config.toml
model = "sound classifier"
dataset = "short read English sentences (LibriTTS-R)"
train_examples = 26041
gain_aug_db = 10
time_shift_ms = 100
n_mels = 40
hop_length = 160
input = "mfcc"
spec_augment = false
win_length = 512
targets = ["voice"]
num_classes = 2
arch = "tc_resnet"
norm = "batchnorm"
hidden_act = "silu"
drop_path = 0.2
depths = [3, 6, 3]
kernel_size = 9
stem = "single"
widths = [128, 160, 192]
mixing = "cutmix"
label_smoothing = 0.1
loss = "cross_entropy"
init = "trunc_normal_002"
residual_init = "none"
optimizer = "soap"
beta2 = 0.95
learning_rate = 0.004
beta1 = 0.9
shampoo_beta = 0.95
eps = 1e-08
precondition_frequency = 25
max_precond_dim = 1536
merge_dims = true
one_sided = false
adamw_lr_other_params = 0.0011
max_steps = 13400
batch_size = 128
epochs = 65.9
lr_schedule = "step"
warmup_steps = 260
weight_decay = 0.06
adamw_weight_decay_other_params = 0.05
Rows from block 4 of a small sound classifier, named by matrix and row number. Rows with one number belong to one channel. Each number is 128 + 24 x the weight over its row's rms, rounded and kept within 0 to 255. All counts start at 0. Numbers have three digits each. After the name is the row's rms in percent of the matrix's.
Before each channel's rows are labels from the 100 clips, of 14976, where the channel reaches its highest value: "top examples" is what is common among them; "loudest band" is the band of the loudest frequency at the time of the peak. Only what is clearly more common there than usual is listed. The data: short read English sentences (LibriTTS-R). In brackets: how many of the 100.
# convs0: first width-9 conv (model.blocks.4.convs.0.weight, 160x160x9, each kernel summed), inputs 0-159
# convs1: second width-9 conv (model.blocks.4.convs.1.weight, 160x160x9, transposed, each kernel summed), outputs 0-159

top examples: voice: male (100)
loudest band: 250 to 500 Hz (29)
convs0.84 102:107118143145116130127099088101116166137128140132154154103144155122120085105147100141091161053128118115126127161142139119148158156091122129103111184125150113120144117108116126140111133141180148150123128156096149149084104089106118131093105148106119137121114094115112165153127162100133134136109146114148094091147117094091157094122103142111153115150130133148128110140099136118098109143163120155187088141138113104136146154125106164135087169169119115121158100108172127141149076102134106
convs1.84 091:121120104145115139100097113147126119125155162136143124136097154149147133125131133145157111091116137111116054091128098130128137114171146139106124114131115145148113094141124147122091095088099151127102123145114165145123099076108091147138115160186103122135142116083191116150162147168133118133135120132131117070108112146160094124105105127054110105095094120135128155099158080132122166129169110132106113133127149143142103112128149156136166143112127183143118141135167118111136105129143116

top examples: voice: male (100)
loudest band: 250 to 500 Hz (41)
convs0.22 097:141139127147118131130120147166129094133102110117106092105116098156118198111083122118166145154108113137125117068109117108101122136119148099122148111130144161149118169186153116110099082164101091142116111144077169134099169152143099157106108108124130094119153133155113144126105111143130158108145146135103113132137114124115127118146114163158139162090147124162150100092107113147122130160102139134091085098135143118141171172107161109136158165143126142115097123098140124145151155144098094
convs1.22 087:140157117108144136111153165104149155102142127161121127150076118122139137148157161141107154160143133132151184153122140146165144154100130138121122125117131145112124106122117218126207146115110098147153130116104115108143158111153153115144103157116164124130147127112137114145112128152153129198145135117159142111117145149143092125108163149153123138177114127115145146120120115131137136105164116154208100126163136121118131149147138094139099102103109157160122126128148116122120148118063140

top examples: voice: male (100)
loudest band: 250 to 500 Hz (31)
convs0.93 107:161118128132101156165064128154148103145129138160130155094120106139130116111096136120138167120129130123151129129160118101151144133122158116095126097154145170145137114164081138137114122132114077106133127147142129108099096124116151112176116125178126109102119093092139183129150131121138125120123151156178133060152090116126132136134127132156165118141101130199119126125121112157127120157129121133181085155107119108133122120129116183131124131168097151114114124105136093163149084121173128
convs1.93 085:122107113103130128130130142123121156064104119152148134145135119132132111169146147155137139092125110100131143122076075110156121151157157129171142094140127073107143145107132211117149097124120125185135109136082175132153127131145095147120104165138122122097145122112160089162189116113162121133137119131125135128117103158135103119118160109120089094061132118113104136109115116107139114094097151126157127109114154165143131108128106138151103136163095135155136122169128143116138109140102117

top examples: voice: female (100)
loudest band: 250 to 500 Hz (33)
convs0.54 087:138111128127118099124146100093086104117073107133142136109159135133115135132132118180119073123117129148108142109125134146138123107093128099137113134166182106145121130103106102079190121131147124139159113127138119127142100155215071124114148095142155134145105090102139098119102138113137119156144102090154095142149137118154138116097133111123126102139106147151131108136131112094139152094151151157105123135089149158101143153128152156101140112110119149163111134093157103104086155100095156
convs1.54 093:140150116125153140132081119109168118113124125115102124126128143090093116138117123122161116187085131109095142101102090114133138111110154129110158167103113127155162117155164125130133124105170158154085122121153126123157115141132151112128117128131136185139135162117120127102112127149174158102138134199102103191124143149155142124104197121107116133115203114089150105122168139151129165135126120102152117132115091141131124128141115195150149101121112130147125124141118146120152107121147138

top examples: voice: female (100)
loudest band: 250 to 500 Hz (35)
convs0.61 080:128142146129122130120162134086096134077101114116105120129116138172136149162142118141149118122119126100154123135114145128077135105145119132152144145104161121146080140096133116142142134137187116100108144182182093163168145079144170160137189115119148167128085172124123122110122151083149127114102141111088135107126077183138137134126147141140093138122150103122100089131087105138145159128080101110129140127118145135144147164128116132147142142131126155139137114087114140114147112135152172
convs1.61 101:111140141141166135139112130108140126171133114110103124129126140131125103096090136084117142115103139105113105118134138155155144123110113124075070129132158134145184120138201134138151136114100157162113127090115082119095098094123107084159132112085089120143139135158132126152164108114126157139136136133158130151158126092107143140143207148124097147149110096111148118104137152120118128122138161123150092110127120153141111128123136147110129108110084116110128076104095100118086168077113105

top examples: voice: female (98)
loudest band: 250 to 500 Hz (33)
convs0.109 119:143119096109143130136106109107123131169122146116138109057125142152135131172118117160093087144167104112148142099120108121111101160119087185131141101117117103120150140120091147138150120111083156146151118147163134154143128113122142112069158105145163083102102112132161132128078156166150113120159107137082110169137131106147131149127120152142127126137143095099114157104128093097106121150144119146117114129136160160150135148125151142114116111107144140159171159068130136175157156150110110
convs1.109 119:137102119128156121198144144134136088121125126124106105099172123142089132080152114100135100083110071088123163157119095135136117116074131117175115111112152126108095102140112109121107093164153126156092149129103101080138178100128093143135112126123122116120131146117125131108104099121108149099135109181115139071150149141156116081133162105123121112119128099122090120157169105114120109097105136103114128122134107135123115153144109159161133110146124117125144095079125112108137167148107123

top examples: voice: male (99)
loudest band: 4000 to 8000 Hz (28)
convs0.159 091:101127089110138131119168088122076145126125115164113128128110111101098114133117154132138111163147098107116129130115141131138121151081144127124125105095116138136127112146110122105078169142076152129119178110099099120134122138124120106134062120154093106139108109145125111142128143122089123141089150139074108124167064096106120116105108120103101125093147103121133126122147118100136127086116141158114176087121156140093121180098134058179125136145131114140103129151155124108107140127095145
convs1.159 096:111165109147129162142157129124142143156098203135134145150148157145144149123151142129093151152135186134155136120141096144140157121143128145128129151101174185115132170139111130144145133154156105095167139117101168117106097155129137139165159096077158109110195131149151110138106137114147134118139140150135146168095117145136135139142115153107147173170123151150122122153161081095171132110149080145146134105125127111130143153131171098134139145143134148104114149116118115172147119130094128

top examples: voice: male (99)
loudest band: 250 to 500 Hz (36)
convs0.49 097:120098110133103153109155150129139117114132097136128143122102115146124143169153114147120150100141115121142136098104107130119137128123109106155081132116150162132140145158140112126115162140129107173152123095131123141119137131157114150135123132142106112116161132149161123104094131164146161139119172109128115099143028133138094106135139147128132152081132121150119155097172085162106094110104141128106133147114122091119136135150139106110170145158128147170122066040160115140099097086128109
convs1.49 100:103160148121150113154094132094080156153096146152111122142148130145161138122109173141156094090133125140107138113107116117168105150117149134121101101131134129091101099113114182135109131144106111122108126137082140112128141111120117126122132123083156137119114133144114111110186128103158098153138121114118163135126160103133118125132123156131118189163094102141148080162090128125108149144142096185177038135136146106122140183097122137132156119111121137118091126117114117143114172134125121

top examples: voice: male (100)
loudest band: 250 to 500 Hz (32)
convs0.64 112:133129150168132177141073106087132134084085138112118106148100115099122115128126138090144109100112123168147140160136094114119129142099130101130123146155122147138179152148135134098112140129184124173124122134112116111096146117109144156120141141134096140118170165129118150074146156137149129173116129130140145102152164083139120088123126138112094137134133123145144112113137152116126159121102076082131124137101119081095116157101152120176155130149087113112139139119097116076188132096126114
convs1.64 106:136137119125088126127151125153149131165134112119105171156141127130132151148123146125118123167115149122133169147155146150123131166155132145130125137154100124124180166149106157127180119144115159141128103126103143130119106197144103119128103133114116131134085148171147130157136113112083097142134145073126070135163092139134130124136092149110074136117104122134137133160123103093101074139111116165127183133063126134151131118149103104128098135122114104081124100099144097159138127168138094

top examples: voice: female (100)
loudest band: 250 to 500 Hz (32)
convs0.8 101:175088120136127153118132126117109126139131153125149135099142104042176139147089131140145109169084144087082101103125118172118123108111120154136149146071128119098091135139170093131139110123149148095116110142135095140152130126170171132128158114149136134181133134139153152121124121120134095101112125116122139119151080130116099133127191138122084123123184129121140151104080136120147104098105102082135140155119150150117133150121134166097151125112117131126102140107116133092119105124150104
convs1.8 100:126145116129138133136125136124109127105134137117147135151112118159114129111134106109118125143098085129106134150137151119134113130162128128071075111115111125128136115117162096125088087121175153174170112076137163190114133127118131117138171133077089106153120143095095073064112163134137133148127111134157132148115116161170165124118093113137106141166126120106129096156189164098129162156143170168146134094131146136132100107149086134154120147150122134103148130121114140155127102124133141