A small sound classifier, trained from scratch.
Model: mfcc input, norm batchnorm, activation silu.
Rows from block 9 of a small sound classifier, named by matrix and row number. Rows with one number belong to one channel. Each number is 50 + 12 x the weight over its row's rms, rounded and kept within 0 to 99. All counts start at 0.
After each channel's rows are labels from the 100 clips, of 14976, where the channel reaches its highest value: "responds to" is what is common among them. Only what is clearly more common there than usual is listed. The data: short read English sentences (LibriTTS-R). In brackets: how many of the 100, against the usual share in percent.
# convs0: first width-9 conv, stride 2 (model.blocks.9.convs.0.weight, 192x160x9, each kernel summed), inputs 0-79
# convs1: second width-9 conv (model.blocks.9.convs.1.weight, 192x192x9, transposed, each kernel summed), outputs 0-95

convs0.182:56 14 56 53 75 52 24 41 60 38 26 45 34 56 42 53 49 58 48 58 29 53 50 46 49 59 52 36 56 32 48 47 53 69 48 48 58 35 41 38 72 57 61 53 55 27 55 65 49 51 49 82 42 38 56 37 84 60 23 43 43 42 93 42 48 47 45 59 47 36 48 66 42 40 29 56 40 57 54 37
convs1.182:59 50 47 33 53 54 51 34 39 42 38 41 42 38 45 32 53 52 44 49 50 60 24 75 36 73 48 58 64 49 47 66 73 47 23 46 40 49 54 45 89 62 41 42 39 46 56 58 38 37 50 42 50 51 49 66 41 47 48 61 52 55 44 40 30 51 44 45 48 40 45 48 43 55 50 50 54 23 50 55 46 60 76 45 53 46 47 51 49 41 53 36 28 85 49 76
responds to: voice: female (100 vs 53.8)

convs0.168:56 30 65 50 43 50 48 56 63 38 55 62 57 48 49 47 49 46 52 49 70 44 47 48 18 41 19 37 52 39 32 57 36 58 37 50 63 43 61 62 60 44 50 32 55 44 56 56 45 45 38 74 48 81 40 45 55 49 21 56 41 44 72 58 54 51 45 64 43 49 35 56 39 52 48 77 55 58 72 46
convs1.168:52 35 47 65 88 39 45 51 51 36 29 74 52 51 47 63 50 55 55 47 52 51 29 64 65 59 48 41 57 55 58 55 47 26 59 52 62 45 57 43 60 51 32 27 51 51 53 65 30 34 40 54 53 54 50 59 51 42 50 55 43 51 48 54 63 56 60 76 49 36 19 56 43 44 54 62 35 59 38 45 44 54 85 53 54 43 44 66 45 49 47 42 51 55 17 46
responds to: voice: female (100 vs 53.8)

convs0.133:56 49 48 61 73 47 43 56 56 63 50 37 78 61 50 34 47 52 64 49 50 51 63 54 69 55 26 57 50 18 53 49 58 47 49 55 50 38 55 45 35 65 47 63 35 67 54 61 60 39 51 35 46 43 58 56 01 47 63 58 39 43 78 37 50 44 22 46 28 57 45 51 67 52 50 30 46 50 38 43
convs1.133:48 57 63 23 36 46 49 71 47 52 29 44 45 53 51 38 39 46 34 57 43 62 52 41 38 36 49 49 61 39 34 48 49 69 32 46 44 50 33 37 37 46 32 33 32 56 59 84 36 45 53 50 58 52 53 41 47 59 51 42 56 53 58 63 65 50 43 27 53 46 48 52 64 49 60 46 38 49 55 60 58 40 34 53 85 43 57 47 65 55 47 46 53 45 47 66
responds to: voice: female (83 vs 53.8)

convs0.151:45 60 47 42 49 43 34 43 62 71 47 50 57 53 37 29 46 54 44 65 62 42 59 81 49 28 56 64 53 32 62 45 29 53 42 61 37 44 45 34 50 40 43 54 51 62 46 45 44 63 30 59 58 59 61 80 43 29 59 59 40 59 26 44 43 67 63 37 60 63 47 58 41 24 47 55 41 47 39 54
convs1.151:56 68 53 56 36 72 47 64 37 48 49 39 48 37 63 36 81 63 43 75 40 46 62 69 33 44 44 55 46 73 49 16 50 38 64 54 32 50 45 58 46 46 45 44 53 38 27 54 76 59 41 76 49 49 56 48 29 53 41 45 33 48 49 51 53 70 48 40 52 46 53 52 51 39 58 55 34 57 27 49 50 45 41 50 32 50 57 40 55 57 40 53 67 51 31 50
responds to: voice: male (90 vs 46.2)

convs0.134:45 71 36 39 48 49 62 58 49 27 40 51 51 54 59 42 30 53 62 53 44 44 52 48 43 61 41 57 43 39 54 21 56 37 43 49 33 54 49 47 31 50 70 63 61 55 48 45 54 37 38 54 43 67 57 30 51 63 55 58 34 64 41 48 66 50 46 56 49 82 49 54 31 40 51 54 65 31 16 50
convs1.134:25 46 47 56 40 78 59 47 30 45 51 47 60 59 46 43 59 46 53 21 63 61 64 59 36 35 36 43 48 44 51 42 30 47 46 41 27 53 61 67 54 39 43 29 30 43 33 53 25 47 37 44 28 64 55 63 53 33 54 61 51 48 27 45 64 66 57 43 50 33 41 38 54 50 35 40 50 47 39 50 49 54 49 42 59 46 36 75 72 50 40 57 61 31 41 50
responds to: voice: male (90 vs 46.2)

convs0.137:42 53 68 53 58 69 38 80 57 67 46 42 53 41 46 53 61 39 57 33 52 62 65 62 60 45 51 44 42 59 49 53 39 61 56 39 67 39 49 41 19 60 59 67 56 31 41 44 36 32 43 47 67 60 49 60 40 63 61 41 60 49 64 45 76 48 45 40 54 72 66 40 26 38 56 50 50 31 36 71
convs1.137:46 60 64 53 44 43 41 59 52 67 48 49 37 47 75 38 66 58 57 47 82 43 52 41 47 51 41 60 30 40 52 46 51 42 45 72 59 51 62 55 61 60 59 57 33 57 40 63 56 69 30 50 50 47 38 66 33 46 62 50 34 49 30 55 55 46 41 49 47 22 43 53 52 36 55 62 41 41 42 27 37 70 43 36 47 47 14 51 78 67 39 50 53 34 56 42
responds to: voice: male (95 vs 46.2)

convs0.42:47 34 62 49 61 40 39 45 46 35 48 55 55 40 45 50 68 55 37 51 54 44 46 44 46 57 22 30 60 44 40 59 26 71 59 57 45 52 53 43 41 41 27 34 45 27 58 56 51 44 77 62 22 48 47 46 66 59 65 53 35 45 72 41 56 30 56 23 46 58 46 64 69 49 51 61 35 39 66 39
convs1.42:47 47 25 53 87 26 45 44 27 44 42 50 48 65 53 60 48 40 41 50 48 55 39 50 51 61 46 48 48 49 34 53 67 54 39 44 52 39 48 31 32 57 53 34 48 25 52 47 36 59 55 53 43 61 54 79 35 31 79 65 35 64 59 59 44 55 56 48 48 42 43 26 44 51 53 32 56 39 48 55 38 63 62 43 56 47 58 57 49 55 31 56 55 60 35 52
responds to: voice: female (100 vs 53.8)

convs0.161:32 38 60 57 56 45 63 55 72 42 65 58 43 46 46 55 57 52 67 39 74 21 60 55 52 44 43 58 63 63 36 58 72 54 61 38 62 47 36 47 28 19 32 74 59 58 67 61 49 38 65 51 34 41 38 44 63 52 34 56 62 58 48 44 40 62 41 37 55 40 48 55 53 52 51 71 59 31 59 65
convs1.161:46 71 63 62 63 55 65 66 57 40 46 39 37 48 40 30 34 55 43 62 43 66 78 44 35 66 24 65 65 45 42 48 52 67 36 41 42 49 50 51 42 59 61 55 37 48 50 70 58 71 44 33 61 46 38 41 33 63 64 42 46 45 58 60 46 54 35 29 47 35 26 33 56 31 62 46 44 53 14 43 47 49 20 47 42 56 37 45 65 37 50 55 31 41 29 31
responds to: voice: female (100 vs 53.8)

convs0.164:31 49 55 59 42 45 64 43 47 33 46 54 61 47 66 36 37 45 41 51 29 62 62 80 40 57 57 43 53 72 26 51 47 48 63 50 34 54 32 40 30 60 71 46 62 31 38 52 53 46 41 55 54 67 61 50 37 57 46 46 71 66 47 31 69 62 46 42 46 72 43 46 38 28 36 61 41 25 62 60
convs1.164:47 33 54 35 44 43 62 46 21 61 47 58 35 53 36 49 57 41 46 68 80 53 52 46 56 48 53 17 45 23 62 23 39 41 63 52 61 49 50 53 45 61 58 37 15 53 47 48 53 55 48 22 52 31 54 37 37 59 53 31 35 54 60 50 32 35 40 34 40 36 38 37 52 40 47 63 53 50 50 57 46 45 33 50 57 43 40 37 59 32 47 56 43 53 37 39
responds to: voice: male (97 vs 46.2)

convs0.94:38 52 64 42 53 54 43 75 52 45 54 75 51 39 51 40 50 36 67 45 51 62 59 60 50 70 49 58 33 62 33 66 50 52 54 57 52 45 52 54 29 45 38 67 41 58 46 38 59 49 77 55 41 39 43 53 47 63 47 34 52 57 59 75 53 41 38 49 67 40 52 64 29 44 26 41 48 54 31 60
convs1.94:34 48 58 75 61 50 39 41 58 55 48 31 31 44 44 58 48 23 56 51 41 51 54 60 56 50 44 53 55 65 65 49 27 60 53 46 60 53 37 66 39 54 45 61 47 47 66 66 41 59 64 35 73 35 72 67 58 43 53 51 57 37 48 43 53 62 43 65 59 56 30 43 61 51 55 58 32 44 49 39 41 50 72 54 42 80 33 46 52 62 74 30 61 32 29 60
responds to: voice: male (100 vs 46.2)

convs0.68:69 63 49 58 57 49 20 50 46 61 59 56 44 25 59 51 61 38 55 66 52 56 49 46 58 47 71 59 45 49 55 27 50 31 30 49 48 47 35 63 38 66 31 45 43 59 54 34 47 42 58 44 75 72 48 48 89 61 38 54 23 40 48 41 51 51 55 36 58 53 46 71 57 46 26 31 66 47 54 56
convs1.68:44 65 51 39 39 38 54 39 45 72 51 62 43 41 57 24 51 45 36 52 40 66 73 61 55 41 27 64 37 42 41 40 36 60 42 52 57 52 47 39 60 40 39 58 46 33 53 48 53 57 77 42 59 60 30 37 59 53 55 51 50 68 59 48 44 66 35 70 51 35 39 53 63 61 54 39 60 62 36 56 47 67 50 49 61 69 52 40 65 40 40 55 57 69 46 30
responds to: voice: female (100 vs 53.8)

convs0.47:33 35 66 51 66 39 31 52 48 24 34 38 43 61 49 52 51 54 47 43 65 20 43 39 64 52 40 57 59 41 35 62 51 67 66 45 51 42 56 36 56 45 41 44 58 05 72 64 61 56 66 64 45 46 53 39 60 49 57 40 62 39 50 47 52 56 49 60 48 43 43 53 60 51 18 70 48 47 70 43
convs1.47:44 64 32 45 74 54 56 39 47 50 37 48 49 62 37 39 56 51 33 50 51 39 24 57 46 53 48 45 53 54 45 60 58 44 55 40 41 38 36 29 65 66 39 50 51 42 56 70 39 43 41 55 42 48 58 69 51 47 67 56 52 76 48 46 48 68 49 48 47 51 32 41 27 28 65 56 60 51 61 59 52 49 96 46 53 38 51 51 50 50 41 54 53 85 45 73
responds to: voice: female (100 vs 53.8)

convs0.35:30 65 53 42 49 61 52 42 27 22 50 37 50 62 44 58 25 57 64 55 41 61 64 42 51 52 51 39 58 44 61 60 51 38 45 57 43 50 60 50 88 64 42 50 47 73 52 47 60 55 45 64 55 50 41 70 17 49 44 49 48 52 35 49 60 40 53 45 64 62 37 65 64 53 44 60 45 30 42 58
convs1.35:49 50 41 62 45 63 36 34 34 48 92 31 66 60 20 55 52 48 52 47 45 46 55 51 41 43 41 55 53 37 57 36 31 53 61 65 49 62 50 55 53 37 37 63 39 38 24 66 42 63 45 19 45 48 81 57 61 30 49 62 64 57 24 56 64 33 61 51 42 38 32 33 63 43 56 36 53 64 48 65 39 54 45 49 45 41 65 31 63 70 47 51 60 31 49 57
responds to: voice: male (98 vs 46.2)

convs0.178:51 50 49 54 40 40 62 46 56 63 48 51 41 51 49 33 58 45 44 45 66 47 46 55 96 39 23 47 42 45 28 76 40 63 33 54 43 35 44 62 60 46 39 14 38 46 81 65 49 41 52 46 48 35 39 49 39 51 44 46 47 49 72 41 56 59 48 47 53 53 30 65 46 51 41 66 58 43 59 52
convs1.178:52 45 34 25 57 37 62 41 62 52 35 62 27 53 45 56 44 78 45 44 43 60 64 32 47 80 65 48 55 50 61 46 60 56 54 53 59 58 54 44 62 72 39 38 49 32 45 58 50 57 25 48 52 46 48 65 42 51 58 52 60 62 51 44 42 51 33 36 42 56 52 64 48 36 38 75 41 55 29 38 55 32 44 22 50 40 53 45 41 54 66 41 61 81 40 47
responds to: voice: female (100 vs 53.8)

convs0.102:51 39 40 52 71 60 47 33 56 74 66 56 72 65 52 35 55 58 31 43 81 13 49 57 59 45 59 70 45 71 32 38 49 56 54 61 68 33 48 68 53 43 43 69 52 25 39 73 60 33 63 61 58 22 55 56 39 60 59 50 48 35 48 53 39 64 43 56 72 61 15 63 53 52 49 67 56 47 53 47
convs1.102:49 75 32 35 31 39 73 30 71 67 58 51 42 54 49 31 42 49 52 53 49 42 50 58 44 55 39 57 59 30 45 53 55 63 54 39 55 46 63 41 55 66 35 41 47 48 25 45 55 40 44 42 59 39 42 50 59 61 51 60 37 65 47 46 36 54 55 35 35 38 49 39 41 44 57 58 43 65 53 48 39 52 59 25 53 50 46 45 70 53 57 44 52 43 50 49
responds to: voice: female (99 vs 53.8)

convs0.53:50 35 60 55 60 50 41 57 49 44 41 53 34 57 55 44 70 57 64 49 49 38 47 55 38 46 42 44 44 52 33 55 42 52 43 53 56 48 60 44 32 56 21 39 46 48 77 66 42 58 63 60 54 30 54 51 61 50 33 54 37 68 63 72 60 52 42 59 46 45 56 57 39 63 33 85 57 34 63 58
convs1.53:40 60 50 45 62 63 52 66 62 53 33 48 29 31 70 41 49 54 64 38 58 53 25 50 43 54 53 49 44 36 51 37 55 65 45 50 45 68 21 67 59 33 42 39 65 36 43 65 39 21 41 34 57 38 42 61 42 52 56 47 78 56 61 67 48 50 36 57 63 47 47 55 48 46 56 44 35 63 32 48 39 34 61 58 26 50 39 43 70 54 47 51 61 43 46 71
responds to: voice: female (100 vs 53.8)

convs0.97:56 37 65 55 47 58 68 48 42 65 48 22 61 48 52 77 50 59 62 53 49 37 62 51 59 44 51 56 47 60 44 46 72 41 33 34 60 35 40 32 32 48 35 66 72 54 68 33 48 54 79 53 39 20 50 53 50 61 19 59 56 45 48 68 38 43 43 37 65 30 62 73 43 47 58 48 57 44 61 27
convs1.97:41 55 56 25 67 59 41 52 59 44 43 45 58 42 39 47 48 20 27 47 32 52 48 49 57 43 38 42 46 48 59 45 47 37 51 48 44 42 42 49 62 54 63 38 53 45 52 28 31 39 93 53 47 54 44 46 51 43 52 54 47 57 60 37 54 43 47 52 45 32 71 58 58 79 53 60 54 31 39 58 43 66 24 58 49 62 51 48 53 64 67 38 27 66 70 49
responds to: voice: female (99 vs 53.8)

convs0.163:57 60 34 47 54 40 39 54 33 44 54 34 50 42 48 43 45 45 44 35 45 34 46 40 53 52 49 56 53 61 35 51 58 47 50 40 21 27 36 50 61 40 70 60 57 33 58 43 57 50 56 43 41 40 56 74 51 48 49 55 61 30 43 60 57 77 21 43 67 59 57 69 35 63 46 42 54 30 45 60
convs1.163:44 60 55 56 59 49 79 29 43 42 48 51 62 55 50 70 24 41 52 37 52 56 53 49 62 64 39 56 65 51 54 48 34 37 57 67 53 66 68 58 47 44 40 54 74 53 23 42 55 58 56 34 39 54 96 63 47 36 48 45 41 45 53 48 28 54 63 56 50 40 51 49 33 52 43 52 38 35 48 39 28 60 37 56 25 42 51 37 53 35 40 41 52 57 57 54
responds to: voice: male (99 vs 46.2)

convs0.3:56 28 22 53 34 44 74 55 33 45 64 67 53 57 52 49 25 62 65 70 57 50 40 53 34 58 31 54 35 44 41 55 51 37 58 45 55 44 56 48 33 36 32 61 49 64 44 51 57 41 57 56 47 30 55 40 50 50 51 62 43 64 63 42 56 46 43 61 32 45 38 56 64 46 29 39 37 40 53 55
convs1.3:45 50 44 33 75 47 56 24 29 51 51 45 62 76 43 56 42 46 38 52 43 36 48 63 55 72 49 66 55 42 43 58 42 44 47 43 39 67 68 62 36 45 35 71 41 57 49 58 30 56 51 35 69 49 48 52 50 48 64 62 50 33 53 20 73 46 53 33 54 29 38 81 58 52 51 45 54 39 48 69 49 47 33 73 34 34 58 60 51 67 61 59 38 44 66 65
responds to: voice: female (100 vs 53.8)

convs0.117:53 39 55 40 36 60 58 71 33 46 58 58 52 51 47 76 42 48 53 89 51 65 38 44 40 51 44 45 39 24 44 49 51 42 36 21 53 57 47 60 40 57 32 45 51 42 54 43 55 51 39 64 22 35 43 41 53 50 34 41 53 32 47 59 66 52 69 58 45 44 69 51 48 48 44 44 45 41 47 38
convs1.117:48 56 61 59 66 57 59 32 48 51 26 62 44 56 36 64 49 54 50 33 42 59 73 60 48 58 53 45 53 47 51 37 56 59 52 69 59 63 64 49 38 46 47 52 19 55 45 39 46 39 89 26 50 40 41 44 63 24 37 52 45 40 55 35 42 61 33 75 64 44 60 48 49 49 61 43 70 46 53 46 33 72 35 37 27 38 55 70 59 67 34 65 47 41 73 54
responds to: voice: female (88 vs 53.8)

convs0.50:76 76 52 50 55 38 54 64 47 70 62 46 37 56 75 66 64 58 52 55 55 48 75 32 78 80 54 56 51 38 67 44 66 44 35 55 61 49 62 66 47 35 68 72 44 57 49 58 56 51 49 63 57 45 63 58 51 74 44 55 48 56 69 40 62 60 54 53 56 76 50 59 35 47 52 41 54 45 62 51
convs1.50:33 47 40 37 40 46 42 56 33 45 29 59 64 35 38 37 34 54 38 52 54 45 48 27 50 68 49 44 50 50 52 33 38 52 40 45 53 67 67 48 48 48 39 42 56 56 14 38 23 66 48 54 53 35 43 56 49 52 50 44 33 64 36 51 43 44 37 61 47 48 41 42 46 71 49 48 39 34 34 48 32 38 33 46 49 33 31 38 40 48 35 40 57 64 50 42
responds to: voice: female (82 vs 53.8)